A small image captioner, trained from scratch: encoder activation gelu, decoder activation swiglu.
Rows from block 2 of the text decoder, named by matrix and row number. Rows with one number belong to one attention dimension. Each number is 128 + 24 x the weight over its row's rms, rounded and kept within 0 to 255. All counts start at 0. Numbers have three digits each. After the name is the row's rms in percent of the matrix's.
# q: attention query (decoder.blocks.2.attn.q.weight, 128x128), inputs 64-127
# k: attention key (decoder.blocks.2.attn.k.weight, 128x128), inputs 64-127
q.7 098:116132099094108117113138122139128121101124168116129112174137120132097127142155115159144125100133132114118111099125102126126146107111117111152155153118139105171152170161145123143149131142169127
k.7 081:177149129157129154109136140106054113115113167110102111137135131133122123082137121097135146092145169147130131114133116095089101134131060092130134084105139171096102128170093139151143116139146106
q.8 093:094151120111187124194138093152136123152098089127114160105079102077146122098099147151115134175176109107137128133138141143140140084110121127135108113130170141100158121107099125119110104101115131
k.8 087:138121116131100083135110111132139141129169087098124165172121126093143110154124104135123142125145070114163157105107113174146131095145133211110137124154144092161138112129152098128140093141097126
q.9 087:146146109140106098149089150147154128146128110123159146110124122155142093160141159126145126162114082178082106127121121145128139111125104111110104117184117126112119147110129128202109141129127098
k.9 087:082067120133131161119106117149128111124163136159109163154131124083159154138121111145135123134136105143157152142146105117110110084145123105118105142146138133103136104141132094122098154066140112
q.10 093:116145087113109160156132118146121167078116098102139127169088119110125158104120117094123110130127101076133089097119135137137153136118125096122133128126123107162133128160152090129195134160170130
k.10 086:173149074176143118123146104090109151073087126140078133082115158146098097151111117062099119101147166126118141116112128111136130130146108142111093120170153136126131163151117121099120133146097103
q.11 094:121131142171143133125113067157141134141102103111142116119102145115119110144069150126075132147128109122119156095164172134119115083108175130159124097127108135124090136108123133132166097105129133
k.11 094:139116093094112116136104146087131142148125119125140107132091122083124140125104090134162110136124150118119145103103088178175124184122101129155121112105103125100151190092132125129137122165099119
q.12 100:069124138126149147127126061117104106132107124084129149123132116102134136109061163165120125095169151112146111140118164157141165105134141136147149131136173111124128164117078096121133086083149159
k.12 090:119145098135153126194134138123115151143121156115103150143127132087107074100159128158128147137125113108130152117114107151140150126093075139172154114134135137108150099153109187091143114108106119
q.13 101:148110112122100126153181159132117143125147098124094152129117142138094085111126090156123112130121156145147112042092112122141127151160125141119137139160133148134073089149183136087121116147094149
k.13 099:123115152109100152112126114153158140133142133155126110150080162135115129092181128132116138113101102111161130183135132130127124099142147133179150169134147069121127116119129126143160141136146121
q.14 096:109146151111127108132114116147183109100070141125103133158121108143103129166093153100131120143138092118086108154162119185152102099124148104131164085108103119164121119096139109152152136130174098
k.14 102:148134112110140112117158157139062099156128127131120161147136118110113160154108123123149126142132130134100116140140132116077094174120118107130126135132115160110190125105096146154111105116125137
q.15 096:105135134111137127139197118129117110121143124098105182146102142156142149090136111128152086124166127128162088090111156130109131114140152128109120139112138115146089086142197121096107144153126165
k.15 093:103116149115132142092147120154152187130111154160109138149095145086136097114093176102133146135143109092164137136148115095154167142143134143147132129132157090129154110096101124118132136138118104
q.16 099:148137109153127128145130132102145092108149161101098161161139159156157119086141068099191071132160093153153135110128107138167151106130158147105149129129125104131139100121140107080120144131122141
k.16 092:121159148115107108144183127196167127137172184125129105150122096124142155126104142135151122123107100146132105146122123151103144148174153108149129146130096149126131088108136144151126128162126089
q.17 090:164133139168112148131145120142149121114121111151124127107113107125081100126114122117117118135112097143111129135169126133165109114130124097148120100130107176150144144084059147110144126195123103
k.17 089:182103156144124103121138168119091070147129106109116153178134110097142158160100137104121140126114154133137109143118123125102088132149148135147160144137122139117126156124123095147114102122072111
q.18 107:128146076124119145094100087139119151090118132097130109144074150107114171134105165083121154148176120074146147135149147122128121136135139166130139112113117105178119119133087128090140142126141081
k.18 083:121149101149129104119099162169112138137137057118156102138148108155163124145136138129124125129149112174110122128093128141098162133105111088116116125114098099105147096146099122180108088149122123
q.19 081:145102112172157127067102106124153152108143151098158121120157140133107109152128100081136155092092123139127133095121148112115124115104110142136125107151132117158117104152101105110184133129122086
k.19 092:143102128166107154141098163106137150132125108145141108131125134151140127135144113128109119121089167117106124152095115147144169105113159108118120138083159125144148147144114125123111154138113148
q.20 090:122170108147067097138137148153147142096153132123087138180139140144125131142165124116124145129124136105156129110152098111166105109123096129130120131121074099157133125161186127112164149145144087
k.20 097:143179101132152119109133123144122091085110133122113104062131169139138193138093160142100136117170133138131112156132133129118146159161147115124107151136130168086129101095154136160088147125129114
q.21 092:140145099119096158154079139156141173115134115101115157144139169130149110099169138137144134149159115127155145144145116110128115124133114145142142139073093107124166098116133119130106151117161116
k.21 100:119133142104138118118153142171177052081148160103119098085155152141078143147125146115109131133150098165104119143133121129097134149157084140098075162129114147155102107111160161132136145202118104
q.22 098:136138142171135120145108124139159120134126137113104120145123171114123084116153153122084121127108074150135099102156134100096115124128156158123118134101105134159100032142160160098106155094106139
k.22 094:103100154092084114121123116120178101100151133091130117146143136104138169170120090129149090138151142119122137130112114156159143146130104154086118143067105112121123187098135129139135173179123112
q.23 088:086125160093161142161138114156084112138092105093161143098116104134134127119079207186080138109138137136129096120132167144130129107153129112145097111153149124151118143110130126102154111093139134
k.23 098:137146101133154124133128131070083165157143097110100176135122140090118092108136141130121115132122144105158172115154105094181127103109058169144143096158159106114133141124085131092143131136108117
q.24 090:107140111116122121149170132122144094103132135134108172115088092140137142101130108129159102111131145148159099072133108142149137118105170099090123137144143131148111134159202119101140140150119133
k.24 085:110175151168147155107134101140131160153144114104102144166099143118123120091124156117115142137167133093144147144089166127184162120161145117140132116140193116129131123150065127091087134132133112
q.25 080:106143106154127111135117119159149134107112122134091129141095115144102135108135131097160146142111138120143158094128162098121133125129135118121144116170150077118087114138089107113132111141079116
k.25 075:129146116117128109119139145127085158149168108134135169134143119152169146164150124137090109113134132152134140129094097164074144138135170129107130114116107074131141137137106090149095162152122131
q.26 085:112119116137126136165152141128131125137101075134131114151096178135137100144131104118150091110120132119128118150115104100135181123109103119149091167117149096128122140135113163127133158084127101
k.26 093:150135169169105104094095085090162142123134141143130175148132122131124147154126124120116124081104098110156131100140119095146146093138109163130119110159103093176090137149098101134157109149147114
q.27 094:145174115126088147152081157147158112168169099135121112095130143169151144114131129129141115143112114153133125188094106094148151137113107102103099157120109124130146129092145139134118147144138124
k.27 095:080118101125139143110181100182136123068119148108087157092164147143123168140148145127101109150161144140141122125107144105103121117157131095123112133149107177146085121107147148131095113124160142
q.28 113:106133103129088152135092104157122165146090065140129111121086137147148109125144172120091137148125129107114128134151094107166162100131116120166154103130116120132162148129094135133138150114149114
k.28 113:142139120144172090104095094132160071108128128082101114086125138133124156148126115161140153128151137199146139134138111134127097127144083173128108120150105130115081139111116079127118124137104109
q.29 095:121126109081139096118148089137154130063082106147136116124134110113097130140083156150108143137146108090112119088147114148151141106136147150157150112150174101168117176121082141123192121139155092
k.29 101:191145118151124114114110159096084110156166080112156143167112129110138143114126116103137143080090169169124147143138071136125103117153100157146116115152142138136144144135103104115125105095129138
q.30 091:153129132137132148122102093168180143091109145141147118101091160134142172137119139098090132146098109106144140128153122146131140115140140112138155120178123093131152124144102133164152125167158089
k.30 084:139123129125120118129137154158119118137154129129160115135112121148182174106105097155122115115129149145132119165172124169110086140126132082138134140155116157111136119094097111098112138133144166
q.31 104:106137144185116164133071133103137150134145109165170147125089152145142107120150088111124138118097095114132146120140135111120183132090102115094142175152113090103110144129112160174168115114106114
k.31 096:116084115118116147083146094097144142099112159162106119151147157155144113130155147145076097152134136158133122138137105111144137109109169135116118088138112149131141087185129132148099149112110169
q.32 117:129128126109179117111165137109083106136166180154145115123144085115148157171121131151158161118125141115116089129162100123098105171133164116085144120153130165124159099097115148129083157132109140
k.32 139:102099144093142120114146120164129130158135118124128100139137113096201145120120131170150148115139140100122156138154165157134146154106169130088160116143149155119152116117120107131054131170100171
q.33 147:089160135154120131128117110076151121119112128118107154148120138135084124105118129084093108100131126118133169131077141110145096091119109152170084105110168095153132130138129138123162092117142139
k.33 114:144143093149137081129072158117116105124129164133161149128139133168112144155145117087151123134115113163139035108122119098105142137127128111136123143087074092129086146147142163107188118103174116
q.34 108:145162136129109151105101111120138137105122164142096142108165145166122111100115138089098130134121155119133156141098124154154131118152099165159092131074142107095124137174112138136129113110163110
k.34 092:183136122127102127140130132127140105116145172141153160115148117155096124139112108101094108147097101167125066132128095099132108092134116125151117154095069114124081134164161154142153118113159080
q.35 104:098081139161127126147123124086137147131119126112136128146095128094142161112137149118101114140111079123170112127143144097124142130116170143130110154149144121107102127084158142131154139149095128
k.35 110:112115111125142110129137135118114173143118079160159122121102108161128118135131133137121100100125139114094128138133141120141102154119149108133137119146121164144125103112098158119132147117150145
q.36 105:160118156125140124145104116108172107111110066126134130095133106117112122127169179125055098102111122143095154173135096139142099118153109129146140131164143125136143112154073124090087139143157108
k.36 096:133098087141129117127110142159137156118137111100179156140127121124146140130176129119115143164100117152167112090165118089143111113091123113153138116120135172131106133126127135105135110125118111
q.37 104:137129161119109160101117106140127134094077136146129090130146135137114135111080148119102125125155132148132140193124153142136106135122112140140123125115117144060148157135082126176126133117139132
k.37 108:134134184144098154159102157117144124141130131094132166118109109126100105113136124143111147133127091108112157138117133088166109139110084158159118104123124067154107152144148146101179154093142079
q.38 107:067092117106171123078136069130119130116112145121120114127141096105149135127087191153113121133119139114134108138139148150111134140110147143163140113132149142108148128107111113134130109111175160
k.38 100:126156114136156124169133130088114150141124142097132137102125117113109065144133151148151146101118144116148161063112088136144120119096080155130135123113139126167140139124154154090155130138134111
q.39 094:123130115085147124135131094135138095146122134138105118129119096156159158101088160149147132126190149127116112160092142138136137127114128123126133098075141126105143170105136092126131092101150150
k.39 095:109129129147117121193153129122112131133147134085102169091134106128087113111138126072126131124118145113137129105086145137134095133129092157133149116151109110141128110129135165145148131110114077
q.40 096:086129123136118137122077151127176113128119110179139118144141124160163134150130159082159106114099128098096146150134094122170135108092119068131113107156112107123203165139133119154146161124181115
k.40 102:124166100126148102110133102100135090103134120095134166076148125118125142150141123137104140138156150143133115098108141111123105159126075117122123085146127167123109142162126152126123104137089104
q.41 105:126160118096122143144101131134149135141122167103126121150119124143139155093119112119174110147106098090123138167137136118119132134083116090119123167098113093105182116110164101135124143103119101
k.41 107:103112104112174124142168133145146114078149142117117154087169124157108136141115130124096094152161115130125115089106136103067127170149146110095080105088113156154116112135157139111105173131149119
q.42 104:169148075111069113140161133147117149106131140117083147168143150122104094125130103109152116156137107123164121094146117126169108099129120128156156126135112090162091089156149142092113143136106137
k.42 094:112134164122109160122125113162142124126108146115118092118123142144147159143092138127160145102157106144109116148126110117115154113175155122104104172127140141098144083070118104179121115134155148
q.43 097:167123143116122108111112120136158130101091131128117113116112111181145129134129160148133130074126093163098155162145120132135112120154145115134126099118113118146188107128149102180088173138181142
k.43 094:122109130119142136164144129178158101117137146126122115100170118128121120128146148134177137160144141120125130117122139083096087139107088105168095152111118157131097180110150146128125090161105092
q.44 109:135132064155130133106113095133135189127138099121159146128104150121108128118176106107135088133144100086171118113134110124149153124110135104130149127128109116152129131156127130087168126162133117
k.44 106:141162135186162118119113132119120146090144106132120108104113108144104104122122134077103152080139186169144124107075127140167137124144107133119111117127147148118074141149119126131128124124136115
q.45 099:186122166139101102116142169124141156147138112111119146113113166149083105138128066095112149135111087115152153140117140124120148130116169113138122141139137090137064139115126098115177133167115103
k.45 098:141117131133118156130117156139162171116116158186141083173114122155122147081151144132114102102119135149102121147138118136115144124115149078104117113116111119126144095159139125188105141106154179
q.46 092:143128106136098151114097112122137142119150141127117106180170191140126094133149095102134116093112096115135152123121147136140140123151123136149120121097126126147117098154108100127184138151137130
k.46 096:130117155119107102140116160145108085136105201124098109126146114143101151159120128132128110116097149157101119141115130130125141131121105114122100196105064149154143143126175154159136151156130119
q.47 088:165131173137133147156116141117154141176142112155134116075133182128142121125114110172111130159096123167129143151090159113121117097116110107133114154115144118092132170104091157159092133180104123
k.47 087:057099106105107144145139108137164156108140119108135151172132102138117117091158139129112117152100101147147121092114145109171125088134167129110143118111127128129104126121177100109153143102164144
q.48 092:143159129137108162148126122135112173164159055095120165084098123114153100130142111145127131172106104143153113092106145104123168111100106097085094136140145167125099137132129155119136123139115128
k.48 098:093113131151126132083122079108155161115125149154103129176139150136115111119138133134100126112116133146132161145136135139146162069145184157126138126139177133133123144146109110123127120131125152
q.49 085:146146165153122135116117145154176119162183107126127101111114144161108129084150082125136129137103149127140149150111134101143112182104098084151159109131107149083181083137135123127113134157131134
k.49 089:108133150113145165150145144184205105088116160156110134076160147141135157103121120128111120151120143106158115133115155146096101129137155152147141123113133121153089160108175096124121167146131121
q.50 082:111108139157109113130157113139112141095135126117126159190100116136094112151085130103159158113098105130144140069139108115153146112139141158107122142138148105136072126156183154105125121134113096
k.50 083:154139140125111118115141120094081120168124103136121127175127162113158150154153137159108073105142111114133131161161140141143138136120155107122117137125119119116180116140111103153092126123069150
q.51 078:154124166129124091119164139109194106141140102083148113127095136110123174087083115127123077127125151161141128187127177113145101103123148076129132127141152099118110123118140108105122137147122124
k.51 084:119149126115137121154151122132108192144131116173150188098131101115164158123128102117119118172115121073164124122100151122120136120103139112125127148141121127118103110080090122097103132119127150
q.52 100:169110164210106115101129160150120157140182106169142110119134132126122100141161084118132120122084132166112148101139131120139128129156125106132145130138134159101129138135096130132143140165093165
k.52 095:103119138076126154122111139177181107119086135137092092118108124131153127087137136142099108118123164141126117168148148165101097131131111100121119168118140130115109180106168123140097142141127115
q.53 087:126122133089156115077086125095118114103135101120166125116134137181157122125134160154105117121120132163128125172106136107125107154109132139166139097131089107131172162107106099162110161090161120
k.53 086:087154118149149131163130124125186128141180128077143132073161119141140134096133130137131151164112151098191131101136118132142116073117090123128122156102151144115095136112138142108148155124146101
q.54 082:109140109093130145156133139112115155151152068107153147133130141105124151120133140119112136152132107147139108118109139097145175155137085113122124183114152107109109155136121123152145116089092124
k.54 088:144122136131130128091136121143118145111099132103086150142141160156112097119181122166081106127111081135145124128119137129116099082118153156111139134144111133136113079141136118133114096107154186
q.55 082:136103154126141138150154123138125086156102144133108119127151094128095158093106142161108117086142093129096126137113147134139103098141120109169101111113147196148117120094099126119164104104132133
k.55 092:122114102116085135172118144122095111147111121094121146138124117095103123089110104095179137122108128061132123125148124120129159108136096166161187119117175115114143129111118172111127109115103150
q.56 106:105105103116104119110144089138125141102138119102159126132081130086094124132100133107111154155113121137151131091126124169123151117163125118158142120138111096153090163116153114110155102172176121
k.56 095:145163150128147162116120137115105141128155074159124091175115152107124100104109146141090151086130176093118135154113113123142116137089146142134087154129145123123159118136077115125121131120132178
q.57 086:103142120107123134130147128119125165097136150137108164124093128117119125131143104140153103130106122143139102076147124096165145128126124086112148160148116116135084114160184126117134140118119107
k.57 088:154150143156131125067118104134129105122160128146078122142134170096158138124134145152109149145159119084127127167115127120121111147118131164125141125162176108137133140103110124141110132127128164
q.58 086:101146135101149122124115136112086115132104147071123132107099106147162115158102160145110090132142144122132085112074137136111163114140127138106103144154150130167090133121122122171117136094148116
k.58 096:116134142178101140173117094097146130185147137151120155180137140104128109101146129090174150160104090095152144096136159135154135082132129149145123137156155102127152131118124144081118147122116131
q.59 084:131131080155147121140079110124122158124106109107131127107125183102133110132143121120115099122129128092124141106123133138160140132117144088110176111124092150137155115098059115140161110148135082
k.59 068:122105076184142133086100116172102149076152162146153097123127094152135140128154154142106130129109132173130128122123121158106132126126086138111096113102119159144121150148130152139171096150156139
q.60 084:120140138144130116133131136136111117140117148148087126175125159135105110126106103092126106151164103095145118112127114144165102138127162139128162098152111121137140082131145111053131100131142121
k.60 093:186142150108084126158128139116112125127125132143139110179096138156136149156098124130151120138107126143115113146138079143126167139154123106133120115135109114117153172109100089162167107153072093
q.61 092:089116119117124129174186128119107149157158129080123205138097096108136126096139147132134154143132151139169095087138126157117148116107087122123139122132147126130093093126188128081111145113104140
k.61 100:105137155109131150145120135088123144128142106134118118112105165081107099119124141135110104103135103068155144140129115146182140116131155162144144141126197089108141086084112113127144147101091148
q.62 103:146111139144084126144151166127104137146131106139115158112131127141116121115150096117147072109112114157126134121115093144156136133122153105133144125159139132141122120146140147125130133171148168
k.62 084:160113174070113142101141103154145072121128138137108089145113152112105147103121135145107145123117118137119109147172148110107116135156166108151151154155143161095129080105101118174121151129130142
q.63 086:128131093173154160148128123112167189119166113117099161111108124157134137139114067130146119146144116147167161109120132133154151130145092133096108129150135141107092132150162125147160117153100143
k.63 091:062130133119098115109106128144167140119116111133112100158100139157132117144136175151070069120118092106120137150113152167148169125114201145109111130121142086135165107152144136127085142126135159
q.64 124:128081143124171115088088109133122116120164136139122075149124071112135169151122121138183169113118133133076114171102136126133155137123158101108110124145156149101175137095103092143107091143128135
k.64 136:145132141104128192148126109119109115119107146085138151104109148094111082104154129135101091148097134114118174126143139109094084111100117104138163095138150154136106113148116152136083127111107118
q.65 113:113114125091116146089151138110149129112120132168133107170167118111125101093125155127091105131116132145133162137136152168145147137127138140152143157103137128122158126148099100152129133129119125
k.65 130:100133130106109123139157102157157144068090138087116125132089145121085112126107132165073123191111125113140122112118153145156175134164110108098122140116121168121094104150142122111121156101152136
q.66 115:140117155145164159136145131144151110151133104114149143071132148126132138157132127139102120133122136138105125146136135082120108135165147107148117136143162143100129156096118101126061125093112179
k.66 117:147101122127123043131113136139148123091103146147134089137134127147096142184104136115126139126120138138123111111139100149125148153120114143112082137127078136145112137116121124117155141168150105
q.67 111:093138101094101102155132139164113154127100172108114146150142113123128099128109129116122110135138130174139116073142117129135109152137107149123132096090102150157135105132157139100203129145153111
k.67 123:125141141054102187126156120130099126141094112104109117146095112111171128106104147140142109121106157086150155132154124111132134126103142114139152103170157105102144131114132130183111107114096149
q.68 116:137106110102120106145117137089117170143120160138146099153161126098116143114146102113152132149108111161082125121139138119148124186085148112107127114145155117133192146129112134151170126155175100
k.68 115:087161107193122158135120120087101155141140099125166166104097153133109088095157119109098171094115104147132142118131129152147099129159125119175130100149158102148131117125099151089111119115163113
q.69 117:108156067088099091147126146137116123125088195109131116127157136123107101125135149106155121156114123174136085107172151131098129174103138153153148110099112160131144125134135137102176118166110101
k.69 096:102167143135131140057114126073117177123125101150139130122082118124145137100110166125122161105114130093142183103160103140158129100136134094127151135194154103162154121143113131102105118132135121
q.70 100:137123108161121113123140164127124130149152106150126140120100099153125135163131118114126156139167150121137110122156120115115102144135100127147138134111090119144074086129117152095162144159127092
k.70 104:111147123177112116158110106140155144131107099107101119130132211130139114115156098123096099146136124115164147138095128132141144138137139134123112137087136104116163141101138111166119119101119160
q.71 111:132128108105112141109124119147154155132149139127131092144178158157129115140123122202135121135109172109171156108107122153077117151156170132168122124133120118154128140136121103133089111152129185
k.71 091:132116138064121131163131103114099105119159196079148124097084099158103133157122123128129167121100176102144149159116138128130146121085148104115120146162128138077096111139147108170142133149128151
q.72 089:107156095095101107111168087134098107094094131125185118140124152105153110097132106180126125106133129114117104117135159145170114166141136119092129166117162139144098134119160106157170119149119138
k.72 110:164128119129125147143125133128122117155142180161128188133144059109167155120115146140149103148144124103100121135125068107153128126122119133085151135121103121145133127152155136113113127111125112
q.73 110:106128177144154149109104110107086152163122115087134157113110104120151138090143144147093150107178166142161135105114135160111080118163114130142102100111126099168099107108148128119113114119143122
k.73 099:142118103135119082149129160146135131110124119123145086121124168147114091184132118093116096130084137145102105097139105105128128138076133101139119095119114139092126145156115124142117147144123129
q.74 089:121109117152133120135142142155142170124148083142111098167194140114114102165125110124142181085130157124117168127107131139121156134180118128170098114165110150157113126120124127094105104169142143
k.74 086:112147157095114156114113093103089131160120151099146118098071115111151145112089134131100112138097147131079099139138116152145093156069140130117110118137142137111121180153126157156132137145148134
q.75 096:129148099113104119117104127123154150141163137142146088168156181145127115114166109145133115133097114115172155118117140120110136117151193091146085123131132146131133142116120119136075118160130166
k.75 079:145106167089079131147112126117112134141114175103118103084096126130095143161132137091116158169104156165100098127136170119139120122085128116145091104135136153124128171123122066146103172116140154
q.76 099:140134131176111156115112136105161134108132133129122127104115160133094143107132146127131131112160143120087186155091102102118075106121133160138117080152149099121156133140135109158120105056161152
k.76 097:192109104120118127106139119134140089141100128131118116141142126152157154152146088113141095173084112168113100174111110160126138145166154110132150183123104115109081136082118122157139132132141128
q.77 106:115163124141122173111113145134127146094103096176155142159126146123125114112136160111118131130153123091111170115110139120125128081161143150158148106141148108127112122148111125113126106115124189
k.77 091:143130136088124134109098131156134120138099149114160122129104092108150149130103118117110143176124137158144095170134078137161087141105156118104147162107092111083140140162101100105150135110113110
q.78 101:105125121141135154152128163132139101143138125126125139094115137144120152112089132125119113134105124089169120114130141126124150137124126115129166191096133131146089120107115133092109150113123151
k.78 101:142084140096122104110150104144150132063123144146131146170138135111134098118160119131133134142140086147139146146135168161132113114135136141091081135067112132111122118125130085129122099121090147
q.79 101:132123133183139109156116140154162127162140094137124132134138133146103126123174114140154093149184145131122153148124095109140132132107170149150170110145103130132172148139163116138151144109150099
k.79 099:137138106140140146120144101124113085151114101121116149100113137111119162163134106106133111099167130145111130144114157159165148152193148128142152121117137106124093122117075141139146111142138108
q.80 104:179145184132132123126153144123122086172144182095111119074138093104126115111153122109127154101168117128156097143154099103120062165128151136097121151135138120144107100155157132129124138087132083
k.80 095:128121104133128084126166166115144118099118112142142124156127170170097104170093092156134089120129147172127155135087150143072165143147118124141122154094097136141120146094128110145101114164119142
q.81 102:136152123106123128094176125120109113109116153104154157095101129129134119096118109156121098098124085108135115115131153169149094135134149142082151113119165141119084143151126104108103142090127159
k.81 109:172108139108097095132114169130156124150139142151094141159141095106112151154099156129128119132108146120138122151134093145085154112168112103160091146099099119167149171116149112137131102126093106
q.82 095:087126144152132088162125131147102144165108156135144147140117117113155137090153156123124130141109154150151092088158142109116144138141131154170138131138122121161124157094155163073130144167142094
k.82 097:123112121139103125108126122139136144084104085129133111114142197118088120161088111127143159098135105153159152122125171118149112132159089144143141108085160137143138099120109143131104101093143151
q.83 090:163163136090127119118179140172095158121163110147121105119176130120137103147145118140128146099090114118134154121136129135146131117159173096158120162126128101116072087107100124128130133132145120
k.83 096:118132165088151153165104122092141131112105169104126152112104088126088141121102146158131166143122169107105126108118116124117124131100103171119117102150136154116164165161161117110148132159122140
q.84 097:143118141133144154175147162141139086179142142099160148081134129146117133134129133125129124156086133087158128136131115129122135135118147122159183146112149124118130145101148125121091170125123134
k.84 107:128094122146144077103171104113127120076152122094122132117160162116104100143135121139124146106145108140162146161118185155118122137131103152152086118082160118125103109102149148146122111137103138
q.85 103:115109116149113133164127175132150097123130113162120141112134110128134122126131142114114133172129152134154081106140123095121142120106105119132154161111116140149098113102131154088147152140125108
k.85 095:099140144139107118098151110131103167098121092133091123155148163096149121074127099115135127058153094126181158131120128131165131091121113194127129109110152120158145104097143142140115126114129139
q.86 095:135143142138138146112139123117097141198164108089130142093097098131140116130116108105118180137159133140157112122129149125126087145133124119160144110150122108167090084124116141103143141121106113
k.86 100:142112117152123130145137134133123140094109110120110103170155194191122105136154136102096098134124154149142130117131114132111134154091107110130128113088129091103136153127162146159116130081150124
q.87 100:144174125131098094115098126131118122191145119141128127069106149195124119131165141134101135113090157153143157141143114152119131130147175114187132145103075125125104112127127108139156126143170106
k.87 097:156098124196170116158116136085128128097115089098140121090135166167089142116164107138147135150135123144146129160127161100106116171169109122157094088118151157080123145159115137150102074118132141
q.88 092:148145135152119230137122161144133132133115121126137145154110144122145091117136139122144127108145107075124150172101148109148111137141169125113130122135160092094137111137069097119098107081161143
k.88 094:192105163102110143090154126145138105101137163153145137151123117126129147144086134135144133154138131144116108158122141157107108144117110141078125148116099109140111142143127134085171173162097091
q.89 108:132132081102151105130140134148130114093103135137118136132082115136109137133134132107109099135175125148146111099176122132115104140087116145061125115127129157156093119186147102116123131187137156
k.89 105:157144123144112115114103144104161084164153106179101139160157105124176149119111112134164083092111147109121151137084084138102118112184155088143135167104103159155158111116121107142106079111107104
q.90 088:109174073118090140106108101145108188133118096175121119132144186129135094141092102151118177122103103124112116098132143099148134153107151111133090173162136131109130135186103131112139143148144136
k.90 087:145135157128112134138120117113113127153157150138131152167105104137137140088136155130143112141120142087103108131127133143152098150134148126121169134148118134137156201153122145105145173108155128
q.91 127:114141181170151126125111112118095128182137121099126138089119127155147154116131140131098113102171132124138135154095136126083097136159123139164150111144103111143113125116136123113106143092155129
k.91 113:155100112115131091136139139137126109093110108102134083117103190123104101166129096102125113132122108173151128108134123109133120145116117108120088089081099149102088145143101117173116149131098129
q.92 100:123142113125139147137080122128117136115120101136146134158144147129136118105177125138149126174140152141143140126119133146111145155114158107138125135134098102098165157130149110128144137146141103
k.92 106:113159101165109141109132137124103157102111114133129145099086118122107172160116120064140113118192097114111105148144166093170122131159185128146181136131149105145142111146093127124125082101165136
q.93 102:139118109134131136099118119103168124169150109165137138167079152143123107131151098134117099137137130127150138137127109127082122127111170112098133160099143153132099108140127106165131148121137147
k.93 096:167101132094133095150126128132107100160119150106116135114143120126102128130159095097161128156137136135117136160127157123128115118092136114127113156141104147118075132100092100125133176120142144
q.94 098:118141119094141111112167146109102093141109133107135152090110113154134162122149157155096096113123128087151084137142167158111126150137138122137147146110125123132088126111155115104106161104152121
k.94 104:149106125140148070097140133123174149086144105126130135145154169105110106148135074138142140145148141127156157139139133147120146122147113106118061126094116143126121128123142115146106109152069119
q.95 105:128133176095108163127132121132110085164126169098147150074111133139124178113119132134142101139104115096152133173121116104116130125120164094120173162103183095105110107110140099142108144095130114
k.95 112:148087135101140096161191132162159131074108142124099122146169142109087090154122127134133147130158127143144119118111140114103160149124080128116096116094106138130117113116132108103101169121088129
q.96 111:139139146131123078131117109121119105118129149097129157109075095116142139167095154137089114126081125100145178144112101098136163122119068139158110136131108103123122147117170129150141133135112120
k.96 109:117095127167141112124128120135126143138155116157164105154165121139121111114152131120118174105132097152132076136135123127096084111155126155134115151092151143107117137139139114100175157105125125
q.97 114:110114123149145100121130149109127104094141166161116106153124124140139142133089131173138081086134135114083145125139093146167148124091102160085114129131118131133169159120145156182142122142117107
k.97 115:137157123125172128121141138104097159171155103139157161081129097122130118116148140142136123146136115092150098143156125072115112099135162126153129153120137118119090113124124158112138114107079143
q.98 123:142124137124093157119143118122176115128145083130144132121084128105101164143129104084093116158115118124135135119118147145133156091148105104145097134088092121124115132145116120173163144142116129
k.98 123:075136100132164118137167134204127122126132136157110063146166115152173156117126139153139106141157098137124104138111178130122168144115144117120141134140116156095146133088132132126111148109151147
q.99 126:126112140110147114121143113122080123146097146143143105118126143127181125107157129125147087098133088144100098134131152146139107203091149101089143106169160143130140142125143116131098150140124139
k.99 108:108094154126113133120130124093138131111158114142136168133092085109108110129130113109134168133090160125105168094153080135138118101135092117118174088144160134165119095145116146127117126137099091
q.100 114:136119167143177154119126108094113112116130091142121139125114136113146155110185138149142104098143106060102170171144098166155149116125162104104132126132189097103121145106082117131103099091130154
k.100 124:119114084166162076130085134110124114141154144148143121106202124154120132192162121113143156096162151158123077118106149110131121158153130129165137135115096141140133157103122140086163133120178112
q.101 105:182121180139142126150147118132149136145154139113153127118118159112091162133106079100159114134114106101106142199120114117158125125118150087103130109147156131073130136143117081163101111057131146
k.101 110:110122111167157119139143161124117112097166144130118133130139143153122139162158118155114149138143139186117112135120205158096115151166132140150100116099105105148077140100114140113139119102138100
q.102 109:116166093140088100117096130125112175118092155125114108136150150179113115123134153172116135129173131145140111130126137154101083180140165136157096118119080127150132137151134106118136104120171126
k.102 115:129108087114133150131117136090094119144112097093129135115088126126154129174117099096119128149117179119130160107135103110108121155138148061127115124149101132111108113154082131191090120120135129
q.103 106:104132153131134127111088102133135138105103120084115140158149116090135161094106093132137159098138141161103160137090187121133125142149130141140094070169143127126151187112147119151112088104162138
k.103 100:127125109127117099124111121125130143136129160152140104108088121118156169125105159091107145145117117140089103132128085153164142151147118100104129108180131136116136126146117171085142180158142110
q.104 096:085138101109141142121117144136113105151128112114131146125104143160158123103118148115119141154156165127163108088160182132076119159137115162153156119109095124143127127106136145100132145179123084
k.104 099:124150116184109095083099120150129188093141094089147140153106148115108130114119119106106125140151107128137140127131105165166106147167133056107103137128133106112161131148116113136121075107147103